python train.py --model="multi-label image tagger" --dataset="aerial photos of the United States (SatlasPretrain)" --layers=6 --residual_init="zero_last"
Rows from block 3, named by matrix and row number. Each number is 500 + 50 x the weight over its row's rms, rounded and kept within 0 to 999. All counts start at 0. Numbers have three digits each. After the name is the row's rms in percent of the matrix's.
# f: depthwise 7x7 conv (model.blocks.3.mixer.f.weight, 160x1x7x7), a 7x7 kernel
f.0 101:423458487460561582564446426507440518543574466407443459461522546568523588553509534544547557529506561501452586563496501486469428562522501536540448464
f.1 107:514465466476492485533502531522494455467512509549555515513523531529461450633560454488532574636575383495455455479506382486509442440467519552523530462
f.2 095:439505447457476455452509500481423474503497485508489414457490527494456510487521441434549504612600583508543483541631517573547487463511559448445413461
f.3 097:527473462403407495486570531488451502558499417425558640506461460483493566497466461497488506537601592499460470468482564542417510449502543513523490468
f.4 088:533527504526520538585559504488489508502551521550493437517559538447467380372523525490462485455407520538449474484502447480542468421442478527470447365
f.5 091:369469521567546549533381505475534523489533400484424536507517542566539462457508516442556512514496423414468521558538451467505504534577563467529556472
f.6 105:511498515555512453534511470474511428452570546544464391349450589516482516564557512588498491556478401434483511540558494465470444556520533539525506486
f.7 108:471495451507505503556507505508459542536534471459506489491572562499397381444406496543551501471470501504574548582595623602504511492539544517498462472
f.8 095:523482484425485528468494490451429408457556534438457437477490507455505563662583485473469514501580599523526483481510573552488460463453527573548513492
f.9 099:514535479470470496490459495496447448472498476477472375419455448550539621654639561522502476495529570517463491455461467528518494517489514516529511490
f.10 103:471446438496429506553469492464474384485552436414497529461465510485523534560530524508512547517603540539601491462451555451452512548458433547386441495
f.11 091:577567548454481467495543538549460464472487456485536502438450469457508466343375491496513521459376537467482488478431433527492482523527518549572539499
f.12 096:558532537516554572536505555571565548560519501498567586550583474428409455484423510434474431445433412409454460484492495464476485522543536524492515533
f.13 146:515565561463503467459496462477454526594498539418587400535477547458572436568403476473470476409574533499547508541516568459503442564515451473489550485
f.14 089:509521513464510532456519528544482498512493501532537485580540522418478447489637609520446446465561657579557479542534560545495503518487551562515480496
f.15 100:499526496439475466482488544568560556494474490545545607616518529483519495596555517478435458487459447499491421446412447509413426447493465465473470414
f.16 113:478548507543520533507466508515552531471461510474484472465454486544584491362428503499479449534611618491495447439573615539469496411442505505490507479
f.17 112:479520517566508464503526488540599568510530480474563630584503520559519489502424456478479464458416382421458513528499399460483461495544512423505518473
f.18 097:551545562561523521500528526574576571480486496516592614611531538454459536503494444469473493447401478470486529496426382511473532513482473425465505506
f.19 088:480536515480451461474540543556461483536491428495554455458444447381432444485385453437549590575564539508530454523551579534556530542497527530529456530
f.20 094:436442496468505516545431466534515484484503450478515506534484534540589621572530552536433401479457487492481492493565551536515533538427441382400450485
f.21 106:527523483517430519476578509538473445528596582563533564504554609471513529548499473537459436508534416441485467431483501394402433487493512523493474423
f.22 101:543568545478512542538497561529531525570544528499487543556582533495517518526555502463388474448484493408394466470500481511441446421444434484468410403
f.23 098:551582574476502562572496540585412452513536470542514394419501484488533514404413498542504546496468482502485512557447551575495448533520452564582525525
f.24 107:531511601551520537534524464545498497496538488501537509493446511566533542530445477506591544525549529514520522483443390385464494519492464359374467511
f.25 101:529554542431460496498532596554502471492512533592557515519533500435518513443530441427459419424382452412488503517525468524522532555583580529540542532
f.26 100:521547464523471528485546509533549477508426467541502580480439419538588643605523527528422506502504522477503419388458480459412488475474499500473461517
f.27 096:454469478473491546588517549545533544553501466551583601610535541411446396437452410483438513504507486477510531517523464431475502533560543437502543507
f.28 105:483524420416460459422526558495558523484479528590554590570512481458465451523509472446475498466449475561539513549525452564637542498482439426464550538
f.29 100:534552512438412482541487470446406417474498510492462381420487436437467531503446481496509516558602528496488472505553615574563539525500552505515514549
f.30 071:487522491519579547514565511547504536489532570589542549531556564477449461339418425483554479486455516570495457486563476548568540473525495426480479543
f.31 101:543522594524529515577520455504511462510540466465567517448429526434527589583461487496413501435519560496461496480412534572493467431412424577508473446
f.32 110:463452534593467478455516490542560468500489493477491582479542488458411426479417403424554484553561484479548501468555533518515571532431574602501534568
f.33 097:432470447391410395359452493508458519505453489510555521523498487542588578470511513556548563514455491519570547554468472522551557513515532512515547534
f.34 102:504541478537536468520474462458554515540569432488447589562512476457443431545562546419477396413462483453406487473449485494539458550538469522561591548
f.35 104:540524536538485481436473524623530465452440465505536480499454460495472606566535432466528508574527426505513460528559430432551567497429438412530569529
f.36 071:483415520542571526511531503558473550544506451442501550512555505517505466490530617552507471491394447513515500493451429405471492424396431414440497458
f.37 107:472451497417417478550487465471469461511490497473440414445501486490523539472426495482559601621635528530538460477594602463499502500492495504528524505
f.38 105:505498503512555555528505513506459503476505473477497491532500521520451469471442424485422444395390419464503546567549535599565586572567539498542538600
f.39 102:511528530481445507481481464503392428519502482461526501509532479435491604675631538522457507494521416432449497468455512476508506505496516581518482463
f.40 087:395488539491531486476412393441353460455467532452541581545465481549548555572585526501533519517511538471486492452482475477491575480448505431467498495
f.41 097:516509492513464472452469431407405420438433436469430451477465476453357356440452483426463474478473506484497499528529481504488508502501496455477508534
f.42 109:463447488467450475541451466476469482443469420470524505536502460526592540572574604615495496490473478487438511472464581519451421513504467584469475385
f.43 093:548531454434458443500584562479467482499536584563514491558523532541600568541578574530520559503531585526481486523541502544500432448477504514484402392
f.44 107:488576539505500520489455525505470405456543509517494475425510548492449411394451532515451472532440581569500544562601584590540477472512548559525450463
f.45 102:580558579491465497462547526526498465496490521469490454493505490476462409365444478500510515530618597516510474520545453433448442531555594426495537548
f.46 086:486542575547579588537493514558533589581571488553485507593549533530505473551548515562510509512476502528543606591562509514550538546538587561524506514
f.47 095:438493489433477447522376492467434434475461500493491502432505505470457482498503532572397532554599606600565478532543518514550543471492483586480523470
f.48 106:466458431483491501475526553529430459491537571548495448458497550566584560498398427469417449437495579510489470448506589613530505456461448508559517512
f.49 102:404485514438456451453506559540459517549559515517497460535574572440548493413535489476470535567549626476484455591479419547516433428520500475527495445
f.50 129:494494448458408465510426524490537586526467505428523489602458532532582549454437556495501436489558545496585456544497493424540454502411510550547424432
f.51 093:635571502367490526447581544562464539549510468514588556625519533408427515473501458474457496494471538522513511480489516547457481451501489511522505530
f.52 108:525508459462421462436529551534507447455464518515465537433508539548514401423551660555455465542580532489496560531490586491512530504460429543481473456
f.53 089:507468446411400465385502454486454426429507525454489527452496554508531465561509501534520490467548438479481390455374490418442454472483460494526483477
f.54 084:554504485524495494447528494524548516459524519558592562545490557528579541633609563480441514501496459490488513546589545560503480542529556599587514495
f.55 103:367413463512467477461399415495614500478495466444488573515503525469453451473477567530471451471522486476551520514526541495479497476472578599595531501
f.56 075:534470563493495528566563458513467512515538477428408479480540503441442376561426432431542514484469470505498509416413455478413437530455487477465424461
f.57 109:526543540515602487587605500522488506525559496535483431462487514451443498604611468389457447416569566537497511496473457495533508529509475432477485529
f.58 093:507577499471457496486487496479372502493492482537467387504537473388488543453604524450447498504378544457476484512429466478526532553521570559526520568
f.59 101:540491522472498533538473505456436424467483475472460397485451438522467491522507578546501501502571612629578443421403479455489490475553491454537553531
f.60 105:536498505404529486564510509497360527451512509549547543564469521559469525316464485509503499492483460491454580501577569487511546497544559460490476497
f.61 102:537551529510553483504541503489411454468535490446419340420505515549473547556613561574487502540459476502528547463468498582495513513431424521506488476
f.62 102:544528517538476516498466473531514485489479434467469584479411429437488586540593526453460547581449608549461493543515437500455444436517489390500428477
f.63 107:462494572587548511489528504546499478468535500530550481437467500550597619469424497406407490546483444463437506462540451424444504559534584551508480532
f.64 092:590553535569636544572472479515595590505499443573598573549509488503578533515515476479457504470437495463470488561522513527501482569509473484468443458
f.65 093:485523602586592554545552562564559557562514530560588495540529565487450504432503484520514457523511475484504492459439440388436474530505489486466432426
f.66 104:521539497434465508473500488535485463510508388476537444509447467421471528345428460530520514483447499546537577532525558469470565465433435498409454573
f.67 107:535493509468500505523520561554540583551542528516540547509481491433415407366396372424477518505508508459495517530549592514480536555468497525492464497
f.68 090:442509510641576597502444524527542559555517490469451444526576597473469423464526552537424467481451453436452489508508492478493499499479493434425496425
f.69 106:544505513519440502493503499483529448463517459519527507451551588446470454524401494484423418555527390514539489523611612491569506443495557438449570498
f.70 112:481490535456501504489475520532424458471543520576504613475501455494415439349630592547530553538537485468449481487466519535494481439523458539469466497
f.71 098:494511513469524458463397479478491476422458404514562551485465460446497584606566518520416515564557460450471445519546549450450452479522586533451450444
f.72 094:529543517547492477485418415529555429475410438493537461494545540523531555492529614582518574528393456540527514538587447511516583514492500457466465560
f.73 097:543514503444513554535563541526574549562567524505476463452545547484451446386391462451500488455419467512567486527547541554564548531528538482566547593
f.74 101:512477556556518499552524488488549505485553603502470535540496567540507486504480507528422458385357498525542478501576591445472471476475536577440456416
f.75 091:521468540593476419525453498541592470456462467485485533538517525527583543498494505511558647606517549531530440498497389526578524506525544449488530461
f.76 101:511454535535540510526545489535477502506518487436504428457438487422400446389477499511510574632635468490540507500549528432518539540475503459443549472
f.77 079:517569518413475537534476482491474459433433443440508483522443450412429429376480511456530564493442536504465542554616523570495513502565559534517484473
f.78 093:469451533536448453507474425563565529468467452428553575596537452483455491615571509459410476514553539482416427491506527526483462437499554527457500433
f.79 107:483470508592574548508486487520534573515505442454472497520476446431422422494472421412489496576614595539461474466540518553492455439479510545512474406
f.80 092:408485558566490486450499510607598532505543516486573613439403454527532557593562462443566551499559477481511464457502520450476456484485498459491503533
f.81 096:516452512541513447489504514485432450447493497472473410464504547471443424404628548533602538546509566525515484507477581549496440489459504613540479442
f.82 100:476441494561502427473508476499566519435523467515602647576561554453538601468448457459476474548393505529516482498482570484479474504462455517473516436
f.83 080:554497508432457447463597512475444448485536576511452434408477516519477412480448480517509487507524531529528473507504597518558574460487567623571557567
f.84 100:485493404432496539497478488420540509482534515533499601520487492522498533597472427477471479507653548432451484474442567513465457400467444550476466452
f.85 119:542583513540475538550444474431478439450412582541502598523531534517526482478443586509442442464438463489480535572521602463550511472469420477418517525
f.86 083:601613589530547522535560529555496468494526526555529515540512517526536506512509498518524506459479469454505480499489458416434427428451429418382415448
f.87 107:482580537476531547543523556496417496542570500491465361408448504478507565493504474464442455524573544488414510517495584522487421465488515616523527463
f.88 114:526537615605508552553494465494541466465467466422450408362473457521481535557489461549541454499581483542574528475543472489586522533477502473497447505
f.89 092:501446457412430437442501504488511479504471499517495499443485460532531541355367508524561517552437395473470539566538492488444521578521567518459478499
f.90 090:486453454458531451428417444463479555482452458444509453535563425458495482426466462431494470482422487515533441541521494540569636496509468427431531576
f.91 080:558585551539591561546586534557552586577513511435523499496482531524436437394472507524573483503464431460463488524571495525507565544557513501479524579
f.92 096:500477519580493459429455391494489442444416486508564571537522487535510532571470585614508532452467499541574486484432417418445541477510485465454517542
f.93 085:459471514521491477534517508485493510460515421413482496488445473457464488409417449496488493471340396403476567576477488525467524528542479526532515601
f.94 116:491527521451467517490479534525506502536517535475467491475450460541476456444498616610535622626607579447421544479480533450492513470471499467441514533
f.95 097:477525543498500480477478483499504464472427479453482524542535468521468499538563464463486536540519467414398400453555628526461400388475540604522526479
f.96 108:521507472512476533598513462455446463487521576555566520460543628471431427412431481518587590538504516465491515558479514539514485487458428492442444428
f.97 101:380432430469500518447413463461521502480466485528491442487475464547545509552493493512497504517582577575531436487535624576479429418502532559477485433
f.98 097:491486503618565486531535443528640471488508569496427411413519541465531511476514571471472536570382536538507479458522479554494471540522512514496543574
f.99 114:491507583465553469465477426562459553498455560481604429557537507473470461610535483514462447441549400412415475513528483519536521569544537454496479539
f.100 099:593521484528518539562573530517488581527564510519477463509415403445407397423417414462532515485493455510539478553503558562547535514490437505530536498
f.101 111:470526487454480517473458529533487528487483372474484541561539489586515414359459405511578453529643509522542507491508485427497557529520495490497498498
f.102 118:526538589466469516494533493513488503461507504474540542537417518531480497367410497457553574566498544598605443396413553529479495508450466523510504486
f.103 093:471427430482440432426513417491557478476511512493467547469451467456481523572462476460457551574510494506521452603580494549490501526572564624592514483
f.104 093:488526523513492507508552529518529526521482564570562521510489473575571615509443414376526556572453387402435506486490459461471472428483499540496491515
f.105 087:441374424552562529516472479506528410453483542520523537492417485549524525503474507559487491462591450456478524500446537416434403525490538605532488445
f.106 094:535522457454457459564552546563515515469527590496511486525510482431423433354454491551496495434462399479514422401498500484480512419452467460549517501
f.107 100:490506490599500442372505533425536460495471516534481487508499483531538566460438442489591549547491416535549447471524493502596585475515507470503536371
f.108 093:503458543426449504517505405479466517470454461420460480594616553509400515593556538474480422489519417470524510509610556460505494471492546501510522463
f.109 104:542551549543513533515499446487448483515498480436463480470458474550442350419446513570554479407417498546575538502469403534559540512537491521553532445
f.110 112:425492505500471543460476479514524555522484445475526552467518479609548514393520603536488441440355443450498483500476523499499574530520518546539599566
f.111 095:475493577526479490415491605571515540539418517560546433454530512513550582425416493513466500529520521522523429498467498484487514426489399411422437467
f.112 093:482462426408434425490487462464420468437509504614601524512561556511582587556508570536449479497502510477471465420534525518506493508539540570566521510
f.113 095:567514565542526523582543504535497483540549518508468426445513549517486409370421465507564532430436439505549553519470530487544592531545412518490489562
f.114 087:561576572496441514569535558546484479496494490513462493411478513471455446482408521555509471408532502511516442457440413418450483450445486448457559615
f.115 112:483470527464491538521484505566501491481469511504523504455486543429387493533482508442518570656551584596577449505496500392422458533500519478434474475
f.116 097:545503554583506500498561574620584505506508495485503432469451400470503562532496426409441508489373447469492490532419479505473511490507530574553505507
f.117 077:537541508561556537512555584555574580543539495523560564564555549476524518581532567569434442402486544508506468439433443452461489463482460446461457471
f.118 082:592585586485522561577562556490463522547626550510530440561533550508478515533544479542531507552479500526510542541533476505538563600558552509510528594
f.119 085:490470553498460494488468438461505408446503497458382485419416486569571545504405448571529558558517501480584503549553605534512529493501533557549498507
f.120 080:509452483477505521481474522573456508491471570578544392479505468559537580561548555546561525558570521547500475516509593558605475548483583547564562532
f.121 122:409496465506469468481499484543582443504492488521639473470538458384357497576525482505583555541488416493511507511482441483563542484556504481489508495
f.122 100:495488477552477493512502473470568554465531453447479475492487507545514534615539451545508545517658486448525378479453566440505491396425458520460465506
f.123 117:456459495541504495475499459492542535491480493516571539511559497564564615614614566569485500451480476464453441464474447482437446445461421448443459442
f.124 110:505467505405537535487519540548429574549474486543539451547512505404474414468518456418481534624604528577502441443558542517513469481455511525517435482
f.125 111:503486496555521479451542534542634553554541535492521561476538468442397390443476526420508453408518509452459558492456518527551528523486421592500505492
f.126 087:501552551496565472483521509514572513421491488480509491481484447519496441322487547481403438522398548461470420498442500505479442444465431465454510547
f.127 079:498533508515475500509516522542567489474508518530599637580547493531531573655580533474498477479598525467445486477437528468435475487460459502486448459
f.128 097:521517480527552551489478456507515505525488494472465489476533487500479340370362375471526534511479439478519516551553587559546494516541489528500503511
f.129 086:489525551600529435483498512545575542498515499544492555478533513590595545566579585482503519512523505559487416513548584536559445447467539541459464393
f.130 108:439419440417453482539436402471535498529610551508509506548594600570500471403478497452542534517462457455428482535497522471513481491560526521515532441
f.131 099:496528533558475504476469480459473445518482514484433533478525474472368445425427449518507451492561546483525515460539592588549444576539592598557551505
f.132 098:447551541517518416438482568563519469474490471548609521500506445452487603622607572537427474524528542526514475478494465510528527480483543600531514519
f.133 107:591578529429447491545529532484426436517528523513505384469477525435505465386422540549474514590595526531483443511549485477476484501460498464561576517
f.134 105:482519471494511557569518522505448483561499470459460497540489501458415442517520479499448455447491496426399499530574643588493507521513522643558464459
f.135 094:459420429467410464470534474475517510483517475549560556525482479506527587568548549509471597533426473506482609607505476542579530544571559540465537501
f.136 111:574486522480539563527547501485426454587510508567487449426554497538564567564485504465480410437486447427419437450461569579466470460452510563554529512
f.137 113:488459471533510564491505485492517536543532559521518359421516550534553524405453510580595474437503550441509450454472588561478509469440505603465478524
f.138 106:433448571491450423427444478543522540483486471408635513556496492510625504567421579502455443451538514523539506503531471459462457457484483530450473503
f.139 093:485527491476536534608546483520478485473514514503457512469450451455513505528530428441532519588677584511547517492469482497528519515489592614542572508
f.140 105:555573530527507527508443484493521469502477560534512535566585499474464414421413480471475512436452416482484517548505458513563549580623542505539545607
f.141 109:482548465559468572519440454483573379458483479525472618461467439536518480614472504508527476468594505482479529481468587496500505513458403540436466450
f.142 073:532553577485485514514527520492521499500495473467437433502466480425390338371494498488447406417494485478425514467495501557463459557491512495509466513
f.143 120:526551534539523529502474522539509502454484436442565554533437458480467377496550596572523523546566373388422482478468429532507513521498461452496507484
f.144 107:513469445448524502535562533518517505558530455485483501503591573471590599590532384390444445433437471566546522549484474511539526494473440503513479464
f.145 096:505495561596519499550491463502574515503504459476485584528485535458453487622557481538440378375472452512477512469492517514494558574478440451487533584
f.146 115:499526462363511482511504566515389534471526529569446408539477537595609430416548500547542553475437537517516498534459453516503526458507477463475455505
f.147 110:493516475490438473464520550572533542548560519531529554525505516581544534474478591560498474489454517429453431466508587469421417435501362500500450421
f.148 112:546508488528518474433539530543545528514489524496451483505500494603549529548600583607447447421381431475492486465406421530546467499493464450537536485
f.149 105:398490462443460472455448501485523518500438557558587598593586549487438436482438476442490503514434434460531539491488543495499590561487535525548538567
f.150 093:467486521545515502505549506562572554479501573580539599636553550457490515461478469428475526467402405473452423485503451445436462475492482455502488455
f.151 109:472500544562583563516525547538555593577532513437485471525512467407393425435479433417559505456470500503438572570534539479521507502474513461452475437
f.152 093:502506527526487542515491507530477468523502463552480501493594535519546466426484553550519479466363440541474467427428468436474417455482454419381412452
f.153 106:565525524474493519526483431523439444487516460451467457390426467551548598569426446505447491525546449498465495561551578531508434473470582540500491392
f.154 111:465542430525538524489437462488495594528465461446459478559526511553542523569568474502649551546406418505541469484469456412496486493517506451417552516
f.155 098:423468469490574590455488459450447498472452512466444444448477506539497507422436450505449509533527469487497560568539611538476491586608529611525472489
f.156 099:496490502467539484522489445496524528488499529518495586580477456561575583686604540554468489553479490541529464505500394433509534447494492456506478506
f.157 101:494505471418496531523473534441454486518466507514506403477532467534589528472511573543415470481571490437428426429515541533411468418422441553458417474
f.158 097:525524448544478458513483477476441474439497438468396488460419509486530497591591522601433484463549492505509521490436587538509492505474460628597457512
f.159 077:501481435547526495486435472544584530519498496479526584481539490514530548599587574453530552580565593581508554597539508541550543492562513452446452495