config.yaml
arch: "convnext"
train_examples: 203450
image_size: 24
horizontal_flip: true
isotropic: true
hidden_act: "relu"
patch_size: [2, 2]
num_labels: 7
optimizer: "adamw"
beta1: 0.9
beta2: 0.98
Rows from block 3 of a small multi-label image tagger, named by matrix and row number. Rows with one number belong to one neuron. Each number is 200 + 40 x the weight over its row's rms, rounded and kept within 0 to 999. All counts start at 0.
After each neuron's rows are labels from the 100 images, of 14976, where the neuron reaches its highest value: "peak on" is the class under the peak. Only what is clearly more common there than usual is listed. The data: aerial photos of the United States (SatlasPretrain). In brackets: how many of the 100.
# fc1: MLP up (model.blocks.3.mlp.fc1.weight, 960x160), inputs 80-159
# fc2: MLP down (model.blocks.3.mlp.fc2.weight, 160x960, transposed), outputs 80-159

fc1.732,228,149,200,227,111,118,200,200,315,233,222,200,226,234,197,219,211,203,200,207,200,177,157,223,152,226,205,200,160,200,203,236,221,163,191,157,174,177,170,200,211,200,125,271,200,77,241,228,200,200,200,167,200,200,176,169,213,152,201,200,189,45,162,200,200,233,93,200,94,193,148,153,180,205,169,200,182,200,109,224
fc2.732,200,200,129,236,197,183,219,135,166,172,257,211,200,200,167,182,215,157,190,237,262,200,152,213,213,249,227,144,233,254,150,200,200,173,224,200,200,200,207,200,294,209,203,226,244,145,200,238,285,244,238,141,235,270,208,200,246,232,175,132,155,190,160,331,191,200,174,299,200,200,184,200,230,200,184,204,155,127,261,159
peak on: crop field (38)

fc1.675,249,171,232,147,193,200,241,200,272,200,190,200,191,200,243,208,203,283,200,133,200,200,200,200,291,146,200,169,200,117,129,265,158,200,233,210,202,278,186,200,186,256,303,138,276,149,200,230,194,200,202,248,200,131,200,143,242,200,258,200,200,175,152,200,200,245,200,162,200,200,200,264,200,200,252,262,154,273,227,233
fc2.675,200,162,194,241,140,183,200,156,167,200,165,174,172,200,200,266,254,193,256,222,249,212,164,270,233,183,200,187,226,134,200,152,149,200,250,265,236,227,200,200,228,193,213,146,165,130,228,209,92,144,232,193,195,227,191,240,156,158,184,200,158,200,246,323,200,215,230,248,200,167,200,184,200,284,189,195,246,159,142,227
peak on: building (26)

fc1.496,200,200,200,145,171,256,268,200,200,121,223,200,166,245,200,161,200,85,200,159,279,217,200,200,200,171,200,200,200,200,217,266,272,219,132,203,200,200,201,230,188,128,213,233,130,200,235,309,288,195,200,161,200,200,200,200,200,200,113,200,200,258,176,200,200,128,200,200,240,177,200,222,180,200,200,171,200,229,209,200
fc2.496,219,170,133,230,261,200,200,200,200,200,200,161,200,161,200,207,199,201,143,134,200,206,200,62,104,252,200,241,250,200,200,148,104,174,216,264,200,200,200,200,210,200,200,153,200,214,200,200,200,200,154,117,185,200,164,200,200,200,171,218,200,222,200,151,200,220,284,249,200,200,153,242,252,200,107,200,140,157,200,200
peak on: crop field (32)

fc1.729,156,154,220,153,200,103,227,200,200,169,206,191,194,200,200,189,145,107,171,206,199,184,123,200,132,200,200,200,182,189,261,200,200,200,126,130,141,204,168,160,259,200,93,355,197,256,192,200,207,182,156,124,200,200,277,155,187,133,136,200,218,200,217,108,184,200,296,200,200,256,269,196,237,178,210,200,200,224,166,200
fc2.729,254,198,200,177,257,200,236,161,127,200,133,228,242,201,200,200,143,161,241,191,200,175,200,249,252,274,200,191,267,282,141,283,158,246,234,200,206,200,168,178,247,212,181,201,283,139,87,192,229,191,155,261,272,301,229,200,203,200,100,182,123,137,167,252,200,188,225,239,239,197,176,164,200,253,240,212,200,200,200,200
peak on: crop field (30)

fc1.492,200,228,258,129,257,144,256,200,200,140,222,200,140,186,251,200,200,200,200,285,206,200,185,129,154,182,239,200,200,200,206,200,175,200,200,200,200,200,140,200,200,192,243,91,200,253,184,168,224,200,178,300,200,265,272,278,190,200,187,172,219,205,221,290,200,200,233,200,282,200,234,284,143,162,200,196,169,218,226,184
fc2.492,257,200,200,130,275,200,213,177,165,224,176,171,197,258,200,157,178,141,255,150,190,138,229,198,277,177,196,235,200,265,170,200,163,165,209,191,200,200,143,200,199,165,242,217,290,173,200,182,241,205,200,200,247,203,246,249,195,200,135,200,166,192,148,223,223,254,104,233,207,200,138,187,200,222,200,253,206,119,219,177
peak on: crop field (28)

fc1.611,161,206,188,200,231,200,249,274,180,200,179,230,200,234,153,200,146,282,200,163,200,159,173,99,187,200,200,211,219,181,172,200,200,247,218,247,200,200,155,200,130,200,275,235,259,99,210,197,231,213,126,183,162,200,238,200,200,200,200,258,142,253,251,236,245,283,241,123,200,164,245,208,147,200,156,192,161,262,199,156
fc2.611,188,200,239,236,158,148,250,197,181,200,183,160,200,187,200,248,277,217,200,200,200,191,223,176,233,171,167,200,200,248,200,97,186,140,142,261,234,285,141,249,200,200,200,105,200,114,197,104,200,189,163,228,200,155,200,200,180,209,185,213,200,186,235,200,229,200,232,200,134,200,189,200,164,258,200,200,200,252,153,200
peak on: building (28)

fc1.161,274,200,157,225,192,142,200,200,109,200,301,232,259,200,166,156,200,200,239,248,246,178,200,225,181,156,251,165,230,237,234,166,200,229,136,155,200,200,66,166,239,170,105,150,200,200,250,349,188,192,200,179,255,200,137,221,168,200,168,181,182,175,200,200,198,172,200,213,200,200,200,200,200,200,241,200,102,184,166,200
fc2.161,200,198,155,185,128,180,227,200,159,87,270,143,200,129,230,144,236,194,151,225,201,275,200,200,172,154,200,269,155,200,200,200,200,197,200,223,200,217,201,133,184,159,159,135,167,200,145,200,209,172,200,241,200,200,165,248,200,200,230,181,200,235,205,195,238,283,224,226,200,224,200,274,209,200,178,228,125,265,200,146
peak on: crop field (41)

fc1.3,171,241,234,200,250,109,200,200,115,200,200,200,200,221,274,163,211,247,200,200,231,172,125,176,204,270,200,200,250,200,141,126,186,173,200,163,277,200,183,152,200,200,195,200,278,232,289,200,212,200,182,171,180,200,184,200,137,221,261,285,219,225,177,234,175,278,200,110,166,200,184,175,162,186,247,194,177,243,123,169
fc2.3,142,253,99,227,200,217,218,240,200,259,200,236,200,318,200,200,161,187,200,179,200,245,200,253,174,200,272,193,134,169,200,200,226,200,200,200,243,200,200,139,217,200,108,200,221,200,220,228,200,203,157,200,140,200,200,220,233,199,200,283,143,157,200,200,234,200,108,200,240,269,172,229,180,161,236,330,303,207,215,200
peak on: building (44)

fc1.12,182,153,271,289,244,200,206,339,200,234,200,138,168,191,200,196,158,167,199,196,200,231,169,146,200,254,157,256,200,200,176,257,212,200,164,235,201,248,87,200,200,212,219,125,200,229,200,200,192,200,198,200,200,172,191,240,210,236,282,200,200,200,252,220,272,200,200,205,200,270,232,200,200,153,209,138,200,200,184,214
fc2.12,200,195,200,97,218,200,182,220,200,200,267,200,200,230,200,211,199,127,200,200,250,159,239,274,212,200,90,185,200,200,147,176,217,151,181,255,169,133,168,237,200,198,123,211,216,232,165,223,252,200,167,200,228,200,203,249,184,187,263,247,264,104,200,174,200,264,211,200,200,200,168,200,199,186,123,249,228,225,159,251
peak on: crop field (26)

fc1.690,200,146,270,161,127,174,200,220,285,200,200,238,134,228,200,221,200,191,153,200,200,194,136,200,250,158,200,213,265,200,253,250,244,166,174,194,231,257,200,184,200,200,200,148,277,87,211,200,221,235,133,261,188,207,203,171,159,278,158,208,200,207,200,200,200,218,224,214,186,213,215,200,195,231,234,218,159,236,170,179
fc2.690,183,200,200,200,165,200,200,189,141,80,162,171,167,165,268,240,270,172,254,254,196,246,218,264,200,200,133,148,184,200,220,103,176,193,200,301,155,246,235,173,196,200,263,133,167,133,213,189,188,161,200,200,213,167,200,245,200,139,200,270,176,200,258,242,200,235,200,260,150,200,152,213,280,245,200,200,200,197,191,205
peak on: building (42)

fc1.584,187,166,235,168,239,135,200,157,200,222,233,219,200,241,151,200,121,200,200,250,200,160,143,219,187,200,239,167,180,200,250,200,200,153,175,84,228,185,188,174,235,179,160,343,230,224,200,227,226,213,192,208,223,200,319,149,200,111,200,178,242,164,200,148,275,218,157,190,147,244,239,217,245,172,175,200,176,240,152,200
fc2.584,234,195,125,206,257,200,261,106,166,200,141,211,248,206,175,200,200,168,281,218,185,200,165,196,263,263,190,96,241,258,129,200,170,200,224,165,246,241,142,198,273,223,174,213,250,140,195,226,280,200,200,273,286,314,249,221,200,215,102,200,114,149,99,246,176,200,200,226,200,200,178,200,212,198,197,197,200,203,208,187
peak on: crop field (32)

fc1.94,219,200,154,190,200,194,200,198,200,200,290,213,200,200,200,237,240,178,213,200,294,191,223,200,200,177,298,190,200,230,172,200,158,219,161,154,200,92,82,174,182,200,200,200,200,98,200,315,200,200,176,206,228,184,122,270,230,220,192,280,230,241,200,218,200,200,200,221,117,200,216,222,218,271,200,213,84,171,196,136
fc2.94,203,145,200,293,155,180,246,208,186,200,222,132,223,142,252,200,200,209,178,190,187,271,238,200,159,61,200,200,212,203,157,167,167,170,173,257,189,232,178,157,200,196,140,159,192,183,168,196,200,204,146,184,241,243,127,200,180,200,200,197,168,166,262,175,149,215,201,203,248,294,139,277,195,167,144,110,200,246,161,219
peak on: crop field (29)

fc1.687,242,145,209,160,202,256,243,200,230,180,192,200,200,200,200,160,242,175,200,200,226,200,134,238,200,127,208,209,200,106,200,200,163,98,248,183,248,284,185,154,196,156,200,248,236,234,168,285,203,200,113,215,200,164,241,123,206,223,276,200,226,155,168,200,200,172,197,206,200,200,262,186,138,205,268,200,112,235,200,271
fc2.687,208,200,200,208,196,152,151,200,128,200,145,122,266,197,282,187,268,195,110,171,209,193,145,200,200,135,200,200,178,200,232,152,158,222,200,215,247,272,233,200,246,200,200,164,200,200,158,126,121,200,200,295,185,200,144,214,200,193,157,212,227,260,200,200,267,200,234,216,233,189,200,206,171,295,200,155,179,162,203,145
peak on: building (35)

fc1.75,176,200,245,200,200,96,200,249,109,200,187,200,135,209,275,200,200,275,200,200,214,167,157,183,200,287,200,200,222,200,164,168,200,146,188,206,200,200,188,144,206,200,200,227,240,249,266,200,225,200,193,233,200,235,200,163,172,222,200,237,176,200,186,200,187,257,200,128,200,217,200,177,187,200,285,200,190,225,189,200
fc2.75,179,212,112,225,194,289,200,265,183,258,200,210,200,288,157,200,151,200,222,200,242,200,196,220,159,228,233,200,163,200,226,240,258,252,133,200,220,200,161,188,198,211,103,200,271,200,253,230,200,206,200,192,192,200,200,200,200,168,201,266,164,139,175,236,200,218,104,141,215,200,153,199,203,189,200,200,309,200,200,200
peak on: building (28)

fc1.226,123,244,133,234,202,235,191,200,191,175,200,200,193,248,180,200,170,132,179,200,200,164,200,120,164,200,200,200,215,200,200,281,191,150,217,233,236,210,177,185,217,154,200,200,200,134,200,234,200,206,127,194,200,147,274,240,175,200,261,229,195,158,219,200,173,311,200,176,261,145,200,139,200,212,215,200,143,226,116,163
fc2.226,200,200,244,228,200,125,181,142,200,182,216,148,172,200,246,319,200,190,200,193,296,155,139,118,197,200,200,162,129,232,200,152,148,189,178,220,169,200,241,200,180,200,200,210,200,126,200,200,193,149,212,200,200,167,250,278,290,200,196,255,235,236,261,251,164,170,200,200,149,254,200,124,265,232,271,294,251,159,158,235
peak on: building (38)